config = dict(
    image_size=48,
    horizontal_flip=True,
    rotation_deg=10,
    encoder_depths=[8, 8],
    encoder_widths=[64, 128],
    decoder_norm='batchnorm',
    init='kaiming_normal',
    residual_init='zero_last',
    learning_rate=0.012,
    nesterov=True,
    max_grad_norm=3.0,
    max_steps=3000,
    epochs=0.9,
)
Rows from block 14 of the encoder of a small image VAE, named by matrix and row number. Rows with one number belong to one neuron. Each number is 128 + 32 x the weight over its row's rms, rounded and kept within 0 to 255. All counts start at 0.
Before each neuron's rows are labels from the 100 images, of 14976, where the neuron reaches its largest size: "colour at peak" is the nearest of a few named colours to the mean colour under the peak. Only what is clearly more common there than usual is listed. The data: photos with spoken descriptions (Open Images, Localized Narratives).
# gate: MLP gate (encoder.blocks.14.mlp.gate.weight, 512x128), inputs 0-127
# fc1: MLP up (encoder.blocks.14.mlp.fc1.weight, 512x128), inputs 0-127
# fc2: MLP down (encoder.blocks.14.mlp.fc2.weight, 128x512, transposed), outputs 0-127

colour at peak: pink
gate.455 [151 102 134 104 167 110 155 155 143 142 140 146 112  92  75 127 120 127 172  88 105 160 114 120 143 200 171 106 110 202 101 168 149 128 171 109  83 164 118 150 107 117 169 129 124 116  82 127 141 162  69 110  71 169  93 145 117 104  76 118 115 129 113 142 147  71 141 147 185 123 135 198  94 133 169 217 104 110 182 138 120 159 142 119 107 117 120 116  93 101 144 163 107 151 181 105 116 105 124 105 171 142  84 140 137 158  73 112 180 149  53 140  90 125 160  84 133  75 133 137 120 158 136  66 140 164  90  79]
fc1.455 [149  87 160 109 189 109 165  92 139 148 132 156 128  63 120 100 122  73 195  84 106 157  91 119 117 200 159 140 150 192  91 134 112 104 200 145  99 157 109 178 111 119 157 152 140 109  82 148 113 130 139 106  42 158  71 161 126 116  72  94 115 103 132 145 111 118 140  90 168 109 121 191 115  96 164 226 139 129 150 131 135 134 139 106 113 102 118  90  99 115 120 178 126 138 142 110 136  94 125 110 153 122 102 142 158 169  68 137 112 140  99 138 144 151 113 105 144 118  82 127 125 128 167 106 171 201  73 106]
fc2.455 [ 37 137 113  65 145 168 141 117 176 101 120 255  90  92 165 164 104 157  76 151 101 157 146 153 182 150 134 130  93  86 124 136 133 175 191 127 160 121  81 159  82 170 169 177  89  96 140 117 105 131 136 126 138 114 124 132  92 108 122 118 116  83  99 114 118 126 134 146 179  99 126 147 145 158 126 123 106 100 161 132 151 131  80 169 163 126 117 123  89  45 111 140 145 110 125  62 106 104 137 116 139 108 171  97 104 147 139 148 137 218 135 137 127 136 157 134 125  69 112 107 100 145 165 143 138 139 141 122]

colour at peak: pink; white
gate.288 [175 132  99 104 186  61 144 167 153 149  95 116 121 201 113 114 144 114 152  59 160  72 114 118  96  98 155 175 119 118 103 152 137 134 107 131 143 146 146 157 145 187 147 100 180 118 145 137 142 143 176 100 108 110 119 127  68 116  95  62  51 147 147  96 142  99 147 118 111  92 123 189 186 135 134 155  88 134 125 101 117 134 129 103 182 200 133 192 107 122 134 161  43 121 172 154 123 133 137  63 117  82 105 157 146  86 130 112 115  98 129 146 178 152 142 132  88 153 147 158  97 156  86 155 126 134 107 105]
fc1.288 [129 121 182 108 113 137 150  94  67 137 116 132 116  85 150 191 131 116  95 213 130 150 165 157 166 129 124 119 106 170 142  81 163 140 113 108  54 127  86 122 153 148  89 176 102 120 163 164 103 165  97 167 152 108 115 150 145  78  81 173 106 107  58 169 202 146  70 156 136 176 132  99 161 135  66 108 139 107  99 145 123 165 116 137  91  81 132 133 147  67 118 148 157 128 100  99 100 154 138 185 128 137 128  90 119 168 102  77 184 139  97  66  70 122 165 143 138 134  99 111 138 134 150 150 148 125 135 134]
fc2.288 [175 159 106  86 158  73 186 134 148 127 107 117 119 143 121 134 166 124 202  96  56 195 112 139 161 103 156 127 128  37  81 149 117 131 101 185  65 148  67 135 136 114 142 104 127 125 127 138 107 135 107 111 153 156 115 161 131 168 131  66 134 147 140 102 165 125 112 122 172 126 151 210 112 119 124 124 146 149 138 112 122 168 128 163 141 106 116  96 149 111 117 153 144 171 118 153  93 126  57 173 183  96 153 149 164  46 121 130 149 135 162 114 152 152 134 135  58  81 147  81  65 118 110 114 118  95 138 111]

colour at peak: black
gate.408 [121  78 146 152 136 157 144 171 132 205 169 109  64  94 113 108 153 177 113 156 111 151 179 132 115 142 134 150 110 105 123 141  66  83 148  75 160 113 104 130  44  91 180 151 163 174 129 107 146  91 146  80 112 162 118 120 106  98 143 200 141 141 139 170 162 135 132  97 152  96  74  95  74 118  87 118  88 132 150 120  82 161  95 157  70 144 153 141 174 149 158 115 100 181 124 106 143 152 164 129 109 125 161 142 131 101 134 108 135  51 108 114 153 107 133 121 148 223 135 127 164 116 122 164 123 102 161  89]
fc1.408 [141 114 130 211 121 112 132 136 126 173 203 128 117 103 144 136 165 169 119 112 153 147 130 176 159 137 120 153 146 129 113 122 109 139 111 145 135  97  97  87 103 162 126  61 113 183 160 109 137 119 109 167 154 188 186 124 131  82 151 172 141 116 147  93  79 191 229 151 116 125  95  70  47  56 130 145 125 123 120 116 115 171 109 165  57 140 114 120 123  82 154  47 146 168 101 125 101 107 155 116 118 114 143 138 154  90 128 117 117  89 113 131 174 158 145  92 161 124 125 132 160 142 120 117  99  72 155 109]
fc2.408 [143 147  64 116 154 175 101 129 111 102  82 167 139  70 167  99 156 187  52 182 109 182 127 123 106 114 177 161 126 101 162 138 156 144 127 134 153 152 150 117  72  97 153 104  73 134  99 117 147 126 196 154 107  79 126 153 102 119 141 161 112 125 151 153 172 171 113 192 137 117 158 113  82 119 109 112 110 111  76  95 119 105 153 127 143 159 152 185 134 173 149  88 166  96 135  67 100 115 132 148 172 118  74 114 132  94 148 176 155 181 147 109 133 167  65 160 160 143 143 134  72 124  80  90  97 114 122  96]

colour at peak: pink; white
gate.302 [139 164 117 133 138  90 114  96  70 119  87 164 171  93 106 150 148 126  50 149 129 126 154 139 120 143  32 143 160  45 168 129 155 135 130 181  85 165 150  84 130 136  70 126 117  99 150 119 140  64 116 106 142 166 142 118 167 102  98 113 100  84 105 159  90 160 145 149 138  84 149 112 178 149 139 131 102 143 101 132 166 171 171 153 156 138 130  74 150 107 146 103 137 111 151 162 103  98 101 157 170 148 123  65 156 130 134 126 176  91  60  51 129 135 144  95 142 167 136 143 144 115 181 171 128 147 126  71]
fc1.302 [128 184 104 129 106  86 141 125 109 138  71 141 160 112 115 111 164 153  63  86 110 129 111 113 134 135  43 156 179 111 143 181 168 136 117 184 125 112 156  96 141 121  98 122 150 155 130 127 120  78 123 138 138 165 126 118 142  89  78 118  81  91 148 157  79 163 134 137 152  53 157 109 185 179 180 152 102 149 114 124 161 148 146 162 166 155 153 107 122 129 149 127 136 107 154 152 118 119  85 115 149  88 125 108 130 112 163 120 179  68  45 108 130 113 153  68 143 156 104 162 146 133 212 190 121 136 100  60]
fc2.302 [171  94 146  70 135 123 129 148 133 139 167 170  65  85 173 107 109 227 110 150  98  97 128 144 109 169 202 126 100  74  97 120 111 172 187 107 133 107 131 151  95 197 133  84 139 101 151 165 103 141 107  92 112 119 137 147 148 105 151  98 170 136 119 115 161 146 120 143 158  97 130 110 103 146  91 129 171 119 138 180 135 163 190 134 148 163 160 170 137  78 139 138 125 167 183 116 130 106  76 157 108 105 114 111 124 118 139 121 159 106 109 158 129 121 115 109  82  33 136  98  35 108  94 115 135  87 140 135]

colour at peak: brown; black
gate.437 [107 128 139 162 165 188 138 103  65 133 200 136 179 205 173  73 105 128 130 135 153  97 160  97 171  86 118 136  73 160 140 132  92  88 161 119 131 121 131 155 116 134 105 189 157 153 120  19 114 181 112 152 100 149 157 110 116 131 145  92 168 154 168 100 116 142 107 163 177 134 140 141 160  70 134 120 124  87 120 174 134 141  79 140 188  83 126 143 101 105 123 101 141 118 137  80  88  89 113 140  88 122 153 135  55 134 146 182 119 113 140  83 136 151  96 167 122 126  77 118 105 144  92 116 148 112 118 160]
fc1.437 [116  69 103 189 155 117 172 101  92 105 150  60 145 130 180  67 134 130 160 144 109 120 206  82 168  84 138 103  68 116 143 116 144 144 125 143 145 171 101 183 113 153 117 166 147 126  92  67 125 153 117 122 112 130 138 122 134 107  99 157 143 126 176 145 125 192 163 105 196  90  85 133 178  89 172  98 141 140 121 193 177 138  90 130 155  99 147 119  73 152 130  94 155 123 129 119 133 202  52 143  94 115 136 148 109 126 116 128  99 116 165  48 114 130 117 176 150 119 150 132 125 113 126 139 157 143 115  80]
fc2.437 [123 189 125 101 139 116 151 116  98  34 164 153 115  87 143  81 125 158 156 143 134 156  86 107 159 119 194 151 121 109  85 121 168 180 158 141 159 127 166 130 115  93 126 128  64 135 125 117 134 121 109 132  95 157 116 134 158 136 107 119 109  99 125 155 128 157 143 164 182 152 109 159  87  64 114 111  67 141 106  96 185  84 119 127 146 112 137 205  82 115 168 156 131 144 105 133 133  86 186 138 166 137  87 170 170 186  98 117 104 157 163 163 149 157 120 136 167 102 141  79  82 114  46 115  91  75 146 104]

colour at peak: pink
gate.140 [ 96 142 112 117 145 121 127 152 139 137 121 133 108  92 162 157 120 106 126  74 150  98 124 142  83 116 133  49 175 119  89 146 147 182 156 128 115 120 126 100 159 119 103  40 110 143  48 155 153 132 151 128  70 109 131 124 118 126 101 114 114 156 125 201 150 143 190 113  58 152 140 157 142 151 136 143  77 141  89 187 156 117 137 152 106 133 133 153 184 190 163 195 118 158 192 103 142 135 131 113 155 141  75 134 140 149 109 128 187 108 141 111 116 205 103 170 122  54 111 122 132 149 119  90  61 115 121 157]
fc1.140 [136 138 139  93 126  86 149 140 112 150 151 124  63  80 149 171 140  53 104 128 108  90 141 123 131 111 135 108 160 105 113 154 142 161 169 137 107 143 112  96 169 180 101  24 117 133  74  97 145 104 170 150 102  79  88 132 161 139 112 153 158 154 122 175 131 128 148 116  47 147 133 119 135 146  87 106 115 146 120 162 172 129 157 113  95 101  96 162 137 185 158 208 137 171 175 118 133 159 133 108 126 168  83 147 140 122  97  72 178 137 138  83 115 174 108 191  97  92 138 141 138 115 116  71  60 150 103 123]
fc2.140 [112 129 138  89 121 137  89 148 105 111 103 124 144  82 143 157  85 185 112 136 146 118 119 157 156  99 226  87 170  83 105 208 170  98  73 169  89 102 134 164 104 127 120 102 125 151 118 125 144 122 126 125  90  97 160 159 137 151 111 115 166 169 134  88 128 158  87 153 175 129 133 103 136  95 152 126  68  94  70 107  99 175 148 125 149 151  57 159 163 216 110 108 131 153 134 189 131 101 111 169  98 144  95 127 100 105 177 153 171 110 111 148 124 174 154 126 141 137 135 127  60 139  79  93 134  84 144  86]

colour at peak: black
gate.23 [157 141 131 167  98 118 133 173 152  89 135 204 139  70 162 184 134 146 119 137 138 146 136 126 146 102 188  90 112 117 180  96 126 136 131 104 126 121 184 114  37 162 177 134 107 105 131 123 102 148 162 132 125  82 125 171 122 139 102 115  88  88 169 101 149  39 120 135 166 190 164 129 170 126 120 107 157  97  94 109 147 158 117 127  64 110 110 144 112  75  54  87 138  90  64 105 175 123 136 138 119  93 151 121  54 122 121 127 122 110 153 144 131 121 150 148 144 148 151  84 110  99 147  66 176 103 165  99]
fc1.23 [113 153 119  80 101 150 120 126  77 164 101  97 156 183  40  92 123 111 100 140 152 123 129 152 137 126  81 162 127 148 126 141 107 145 177 128  88 114  64 152 173  94 144 149 174 148  68 151 161  87  96 134 153 154 147  93 134 138 125 109 182 162  84 132 118 141  88 160 106 108 117 150 124 135 112 175  82 125 115 155  81 100 112 161 184 163 169 149 108 151 156 171  83 176 169 126  92  57 133  99 153 155 117 141 135 163 100 108 169 127  87  92 125 108 151  95 108 151  44 162 119 209 147 155  98 123  91 155]
fc2.23 [125 140 138 149  79 150 133 102 241 154 141  83 167 196 112 140 159 127 105 116 138 136 152 111 135 161  60 163  40 166 162 126  63  99 147 166 109 181 159 109 149 131 145 200 147 125 103 134 168 109 156 158 145  86 142  94 128  99  98 109 103  95 120 110  97 107 124 161  92  99 100 168 179 127 156 133 180 149 125 139 114 110 116  88  75 119 145 101  94 130 127  79 124  95 111  92 130 129 160 124 174 156 129  64 123 123 113 113  78 175 113 106 172  85 109 126 141 180 130 127 198 101 166 140 137 138 113 108]

colour at peak: pink
gate.0 [ 87 143 101 133 140 120  84 130 101  75 132 145 175 127 131  65 150 114 144 122 127 165 159 128 183  98 144 160 139 113 111 140 159 123 150 109 125 112 130 151 158 132 106  64 110  82 123  74 153 114 171 142 112 146 134  94 168 119  94 119 185 188 184 129 139 114 164 130  87 160 138 114 207  66  94 162 118 151  60 187 171 143 198 100 152 136 115 138 128 115 176 119 157 138 116 118  90 146 142 126 129  91 121 103 135 157  69 110 155 146  64  98 158  60 116 110  82 176 171 159  71  82  89 107 151 156 148 101]
fc1.0 [ 84 214 127  99 137 116 124 161 163  97  92  87 149 145 165  79 138 136 144 143 101 153 119 105  92 114 151 101 141 140 141 176 152 101 131 111 139 182 112  53 169 102 126 173 139  96 110 127 106  99 146 132 176 144 177 107 173 116 129 140 148 198 116 146 103 127 130 164 105  95 163 159 195 174 119 128  80 114 118  64 120 153 130 165 147 108 147  90  93 128 165  61 151 139  53 186 120 164 110  51 121  96 148 111 117 108 130 111 108 133  94  85 128 102 152 151 204 127 130 106  72 112 184 142 126 124 100 101]
fc2.0 [186 103 143 118 186 154 138  78 100 155 102 193  91  72 159 131 152 141  38 134 128  83 149 149  98 153 152 163 126 130 118 116 109 134 114  74 104 147  90 144  85 155 169 168  94 109  97 121 107 148  98  82 136 117 116 196 100 166 155 115  91 137  99 157 195 163  85 148 148  92 110 110  74 171 100 129 140 194 157 128  87 112 129 135 152  97 100  87 145 108  65 138 165 144 176 101 109 144 124 142 149 114 166 151 135  97 144 124 127 167 220 123 168 176 103 119  94  90 121 169 130 131 111  82 131 132 131 113]

colour at peak: grey
gate.119 [171 110 143 111 160 136 141 161 113 136 107 127  90 100 113 169 157 180  95 179 161 100 163 185 132 111 168 145 131 138 118  78 131 166 116  74 112  98 117 153  87 158 159 177 157  85  58 168 133  97 123 165 174 133 138 143 108 137  89  85 153 117  69 155 177 151 181 104 106 138  90 143 186 150  71 153 179 134  84 131 136  98 136 161  60 103 163 116  82  67 172 171 118 128 168  42 126 160 119 103 109 120 118 103 120 163 101 107 105 145 127 190 144 143 100 101 169 115  99 125 112 144 109  83 105 125 153 112]
fc1.119 [199  97 108 113 138 124 174 171 115 151 111 144  91  82 147 150 151 158 109 183 158 103 183 186 142 126 150 136 127 127 132  94 138 176 117  59 147 102 117 150 100 174 160 151 136 101  83 147 126  91  97 144 180 118  98 160 100 145  82  94 125 108  81 153 198 161 163 117 115 167  69 138 183 123  65 152 140 155  71 165 147  63 155 115  76  82 175 123  73  75 156 148 105 119 142  43 121 153 130 121 104 131 127 112  90 154 119 105 105 129 149 180 163 105 100 130 126 139 123 146 102 151  84 108 131 154 136 119]
fc2.119 [ 96 155 144  54 136 181 130 171 144 153 103 139 112 153 130 134 115 109  39 144 144 181  89 145 111 159 144 128 151 110 138  95 174 126 177 117 159 180 149 118  81 137 181 157 166 107 134 142 160 144  94 133 131 118 142 112  74 139 134 126 153 126 130 116 117 170 181  80 132  89 138  25 121 123 120 133 112 162 173  96  99  88 124 147 159  88 182 120  62 111  78 109  98 145 171  99  90 108 156 132 122 177 128 152 130 135 181 158 113 144  84  95 153  70 120 120 165 134  74 183  74 142  96 111 151 146  81 127]

colour at peak: black
gate.364 [ 94 140 145 138 109 138 126 127 145  86 138 130 152 120 110 131  44 140 129  66 111 164 152 139  99 169  93 120 119 124 104 154 168  66 161 104 177 148  97 127  76  80 143 134 100 144 142  22 129 131 136  70 126 130 135  91  88 110 142 180 150 128 170 113 127 108 151 107 153 173 178 124 148 111 127 174 100 114 138 212 120  90 107 124 159 105 185  76 162 151 159  93 164 127 165  86 179 162 154  74 173 103 168 147 131 123 169 110 148 140 132  53 136  84  96 120  72 152 137 137 114 145 135 110 112 156 125 175]
fc1.364 [145 148 117 146 125 164  96 146 127  97  78 137 119 180 193 109 156 120  83  70 136 137 183 134 178 108 145 118 134 159 141  98 155  68 100  75 117 122 192 135 117 157 148 176 130 108 135 111 111 156 187 111 137 163 130 234  76 145 159 174 137 128 121 101 144 114 128 148 163 148 137 128 204  65 168  71 111 146 128 174 125 110 177  90  80 165  79 132 125 108  81 110 125 146 115 106 139  68 133  96  90  99 129 136  96 147 134 113 106 147 105 148 101 146  90 108 129 139 171 101  81 144 172 119 163 100  69 143]
fc2.364 [142 134 104  60  97 145 160 109 143 125 148 137 119 102 107 109 139 215 148 179  86 179 130 153 143 137 222 161 123  87 118 135 160 178 122 169 115 132 112 107 104 150 165 113  68 117 122 146 158 149  83 124 154 125 184 104 143 102 141  79 154 102 142 114 178 172 145 133 127 122 103 168  94  81  86 130 122  91 127 106 105 146 112 157 169 112 130 187  94 110 163 105 139 148 155 141  99  91 148 183 154 147  68 144 144  91 112 121 138 131 137 161 136 129 128 149 145  59 149 138  34  72 116  87  59  87 101 106]

colour at peak: brown
gate.59 [179 150 135 122 157 116 118 127 109 141 148 158 109 173 144 161 136  89 105 131 145  98 129 134 203 146 183 112 169  87 125 117 131 114 140   3 153  97 127 123  86 124 130  98 127 140 125 104 128 179  90 154 114  88  94 105 123 154 175 113 103 138 173 121  85 164 156 131 163 156 114  96 149 115 134 106 162 112 148 160 119 147 212 176  92 107 120 136 157  66 112 111  94 114  27 135 158 126 126 133  82 124 173 197 111 193 124 137 127 130 138 146 153 122  94  82 144  79 155  80 128 124 130  91 171  78 124 134]
fc1.59 [119 115 112  98  91 171 106 158 130 124  92 124 153 134 118 106 120 104 120 164 198 168 146 129 119 120 118 138 107 211 132 120  85 134  94 193 108 143 111 158 138 106 125 147 177 117 112 159 133  63 175 105 132 138 133 118 165  81  58 141 193 139  69 106 181  86 106 107  75 171 170 174 151 135 121 172  72 137 141 160 154  84  97  93 204 183 115 192  73 139 124 134 144 120 159  97 123 105 137 117 136 111 128  71 121 105 126 118 150 136 112 125 139 166 145 167 101 172  50 138 167 178 150 127 113 147 117 112]
fc2.59 [114  90 173 143  99 145 140  97 186 153 116  77 135 159  85 203 165 136 116  88 119 131 146  77 158 139  64 153  51 166 129 141  47 112 138 145 103 100 106 108 181 138 105 175 143 177  88 169 153 112 144 129 126 113 120  96 130 113 124 152 113  87 135 147 131 145  91 135 100  99 122 204 161 140 148 149 215 142 170 125  76 120  90 116  56 131 121  95 133 127 153 144 118 104 100 106 144 121 151  71 166 150 152  91 128  98 105 112  87 162  80 106 167  98 116 132 128 180 155 142 192 122 159 146 140 166 104 145]

colour at peak: pink
gate.318 [174 174 107 106 156  90 113 125  56 122 105 112  90  98 140 129 155 124 109 134 116 166 133 129 154 110 139  97 141 162  98 151 113 137 132 129  65 213  83 129 108 159 201 132  78 125 127 173 130  99 185  92 215 155  72 144 139 126 112  97  96 127 120 190 172 177 118  99 117 119  88 157  97 124 130 119 114 138 101 125 127 135 137  90 105 133  84 168 111 120 135 165 136 106 107 150 157 160 124 183 116 111  71 203 129 132 141  99 146 120  69 193 112  87 117 156 146  72 166 150 100 139 138 169 156 185  94  95]
fc1.318 [154  89  69 177 170 134 169  98 151 126 103 108 114 150 127 142 101 176 185 117 123 136 122  60 111 115 157 137 132 159 182 172 151  60  96 169 145  98 122 113  55 131 158 137 100 140 205 105  97 137 132  98 126 127 119 140 102 151  96 119 142 146 186 149 132 129  85 113 162 140 111 186 167 179 145 138 139 119  91 126  96  95 137 120  93  92  46  31 144 136 109 155  97  96 100 163  98 111 130 105 139 140  76 152 156 122 157  99  91  83 120 155 142 134 145 119 114 104 142 203 143 134  57 130 150 124 149 161]
fc2.318 [ 53 153 132 186 108 131 100 134 186  73 151 176 157 136 138 168 152  62 110 122 114 144 117 106 158 100  65 118 122 143 149 144 116  80 117  78 179 125 155 139 195 111  81 120 144 123 140 117 133  63 169 155  94 116 137 109 144 130 158 169 130 126  94 141  58  77 122 112  99 151 118  95 125 165 135 136 103 116 175 111 138 130  93 109 124 190 114  65 147 151 104 166 117  95  60 142 178 124 133  83  73 133 125 131 131 191 106 134  88 125 112 128 146 137 161 115 127 171 101 109 214 155 166 177 131 126 170 146]

colour at peak: grey
gate.510 [119 153 126 145 164 194 194 130 109 134 133 180 198  89 111 142 133 149 130 145 124  92 168 182 144 108 124 130 159  96 115 168  77 104 118 156 148 109 126 155 159 125 180 172 107 108  55 135  84 193 156 112  96 139  92 133 129  78 132 124 106 203 116 164 120 102 138 169 136 161 143 158 152  89 113 161  50 142  68 134 120 103 159 117  49 150 127 114 140 131 116  87 172  92 110 124  99 185 100 104 172 127  64 118 142 114 114 109 159 114 133  82 104  87 100 107 140 126  67 182 148 114 121 102 140  92 145 129]
fc1.510 [ 98  75 107  92 163 152 107 100 135  93 128 147 191 137 154 155 152 150 106 162 150 127 161  72  81 200 169 102 138 121 130 125 105 137  68 117 146 138 142 121 150 141 140 130  90 132 127 142  66 114 126 123 121 124 139  71 108  92 138 122 180  87 170 109 138  60 182  78 163 138 118  90 144 141 110  91 123  97 103 145 180  79 168 183  83  90  93 169 156 159 106 104 131 107  81  85  58  97  82 166 156 147 106 141 131 190 136 166 170 163 178 131 101 154 141 113 140 160 128 165 159 110  99 148 172  85 127 169]
fc2.510 [141 109  97 148 177 219 134 147 100  90 144 132 145  95 121 179 112 136  94 177  74 117 124 134 171 166 145 146 157 103 111  99 102 107  72 154 133 117 103 140 114 157 137 105 133 121  90 185  49 135 161 146  88 142 114 170 124  75 117 136 117 159 166 157 153 133 127 170 131 142 101 142 119 145  95 129 152  88  87 153 139 134 200 107 145 148  98 161 106 203  96 151 133 139 100 126  85 104 146  85 120 112 124 166 151  93 162 113 132  59 220 101 117  94 144 151 147 111  65 179 100 121  92  69 138 117 145  77]

colour at peak: grey
gate.106 [110  69  93 128 108 124  98 103 141 122 143 167  76 108 117  99 201  96 105 128 135 121  61 128 160 100 149 111 210 114 139 102  96  59 141  80  94  82 159 139 151 159 130 153 186 109 106 108 117 143 100 122 147 134 124 184 148 133 160 154 143 127  94 130 134 112 167 158 163 138  90 125 123 136 140  85 174 115  97 145  99  92  86 160 100  79 101 165 147  95 109 218 154 170 116 125 146  79 163 158 170 111 160 113  80 165 133  97 155  99 186 126 119 121  97 223 125  83 128 118 128 151 172 122 137 168 108 110]
fc1.106 [116  95 149 120 146  82 116  99 125  73 131 105 126 125  76  92 152 108  77 121 158 153  76 102 156  73 116 135 137 140 118  94 124  26 150 148 122 114 141 113 143 178 136 143 171 134 107 110  82 100 128 128 101 146 116 174 185  90 184 224 133 137 162 115 109 100 129 139 183 114  78 134 108 176 127  94 106 128 117 130 103 122  96 165 199 117 159 124 170 145 144 160 192 114 181 138 154 137 145 121 124  97 170  93  56 137 154 115 110 113 169 118 130  82 100 163 103 160  97 127 163 154 157 135  81 159  76 168]
fc2.106 [ 99 171 139 140 133 111 149 137 111 162 116  56 160 161 135 155 116 142 184 145 112 175 147 178 145 170 146  72  58 152 130  93 115 193 153 198 177 115 101  98 150 110 106 171  85 167 134 127 167 128 194 104 159 123 143  64 142 155 108  69 138  75 138 120 124 113 143 124  85 121 139 163 145 107 128 180 153 122 142 151  97 144 111 131 142 119 154 119  70 106 173 108  88 114  96 123  86 154 106 128 145 135  91 142 152 102  81 120 108 174  42 127 134 116 132  45 125 158 173 129  77 143 133 146 116  96 118  69]

colour at peak: black
gate.344 [ 95 159 137 184 106 116 110 171 199 114 144 149 183 128  97 169  83 178 135  79 157 114 103 150 158  78 121 136 136  97 133 103 102 104  93  94 199 152 108  81 125 118 111 113 132 129 155 132 111 178 162 123 148  88 151 149 106  96 177 126 173 138 139  90 156  79 204 147 136 136 126  94 131 110 110 164  86  87 109 106  94 111 125 180 119  85  79 128 122 156 111  26 135  66 132 116  64 164 156 147 150 115 159 128 124 119 140 196 109 124 131 129 162 110 159  93 100 185 121 123 125 151 158 174  96  88  98 123]
fc1.344 [154  89 120  86 172 146 177  76  67 165  92 135  84 142 126  36 170 100 113 169 118 119 144  88  99 145 162 115 115 143 106 127 149 154 200 163  58 113 111 162 188 139 161 128 128 109 110  98 148 108  87 128  88 154 102  96 122 166 100 158  68 149  99 155 108 156  56 117 131 147 132 161 113 105 165  96 148 161 146 108 153 140 137  87 155 187 163 144 150 116 144 230 126 154 136 142 162 106  99 103  90 132  81 141 129  96 135  81 123 120 131 145  97 167  87 154 122  78 107 137 134 134 122  90 173 161 135 139]
fc2.344 [ 83 154 124 185  78 131 126 137 125 147 117  86 169 185 117 208 123  58 125  84 149  58 109 106  81  92  36 153 133 153 116 130 138 118  89 115 188 131 137 102 165 123 121 177 167 128 131 118 172 152 135 139 104  97 131 121 116 113 165 171 115 126  95 116 124 113 110 112 109 158 145  94 141 134 111  97  97  93 121 127 123  98 129 140 167 132  90 110 151 121 125  75 115 100  86 123 129 163 151 115 129 155 129 118 117 187 140 133 109 118 154 101 163 132 175 142 138 226  61 146 179 137 151 209 138 194 108  83]

colour at peak: grey
gate.279 [101 103 146 163 198 104 144 206 124 127 111 122  68 148 109  83 184 128  98  98  90 112 157 202 115 142 185 180  80 113 142 147 138 119 214 156 114 139  94 187 164 116 151 104 149 173  73 146 100 120 177 114 113  99  92 150 169 110 138 104  85 143 118 117 116  91  90 188 157 113 169 116  88 112 143 174 140  77 124 160  88 137  95 134 129 153  86 128  77 151 108 188 130 120 152  95 121 127 122  86 159 129 137  96  98 114 142 147  74 139 135 103 160 160 157 111 125 136 121 137  53 140 145 111 113 129  85  89]
fc1.279 [ 74 111 156 176 143 112 138 108 125 163 166 101 167 147 136 128 102 137  99 126 190 150 105 111  93  92 123 113  83 159 142 184 141 151 179 126 152 193  92 130 122 135  96 147 188 122 107 106  70 116 124 113 129 138 106  99 124  44  64 176 190 101 161 104 128 116 101 176 152  42 121 115  68 153 136  92 117 105  90 147 133 125  98 191 150 141  87 156 137  98 137  63 153 130 137 134 131 135 142 136 169 114 147 130 130 121 191 159 158 123 152  65 114 164 150 175 113 137  98 145  62 188 143 122  90 132 122 113]
fc2.279 [135 114 152 110 160 175 116 103 119 118 107 140 149  73 133  91 147 154 123 151 157  93 197 112 107  98 130 104 112 137 161 121 111 102 126  77 106 128 141 134  91  78 149 136 142 135 129 153  71 187 131 101  96 149 183 193 150 152 111 115 155 170  92  98 159 138 109 131 151 104  64 114  88  96 128 117 114 133  66 101 141 116 155  96 133 170 127 115 153 225 107 129 150 148 165 109 172 104 141 139 148 116 143 123 154 173 178  96 127  79 201 136 139 165 112  81  95 121  90 199 127 172  90  51 106  74 175 106]

colour at peak: grey
gate.388 [174 133 141 168 145 119 180 149 150  64 119 186 107 108 159 164 146 170 107 127 141 185 200 117 105 151 142 115  83 130 134  91 132 134 160 113 123 113 121 148 102 118 133 122 168 149 112 155 106 109  78 133 173  82 132 126 157 179 138  55 141 140  30 139 113 118 126 171 162 115 152 113 129 106 115 166  99 144 139  53 146 105  85  68  70 103 141 126 171 174 145 128 127 106 106 146  76 184 131  85  82 178  95 145 131 122 145  85 120 124 130 152 188 131 133  41 113  90  97 152 134 162 113 148 116 156 158 120]
fc1.388 [ 68 141 132 131 127  99  71 123 125 139  79 124 108  83 132 112 133 135 147 117 172 123 125 159 187 162 126 160 150 120 110 116 125 111  62 127  99 122 175 125 195 131  93 143 158 144 131 122 155 151 175 155 107 151  82 106 152 109 117 192 146 155 155 111 109 148 119 106  71 155  87 140 130 163  74 184 177 166 112 139 131 110 156 136 130 107  81 136  70 113 115  91 142 115 101 104 194 147 134 176 144 110 172  93 134 165  65 157 110 167 110  63 118  66 126 155 165 161 202 126 139  96 121  94 196 109  64  97]
fc2.388 [167 106  80 148 143 119 128 115 134 146 100  68 179 166  97 113 108 127 134 102 192 123 156 173 167 142  67 118 109 141 113  98  99 146 130 141  68 134 163 135 165 112 158 179 135 140 112  92 140 111 186 147 141 102 122  60 106  96 141  95  62 144 152 147 130  75 152 125  85 106 133 152 119 110 207 115 155  76 137 115 126 117 141 116 108 155 161 159 106 119 111  90 182 143 117  97 220 135 140 162 176 134  63  81  93 137  82  74  89 167 125 146  97 111  87 166 133 133 166 180 182 161 154 132 126  97 120 125]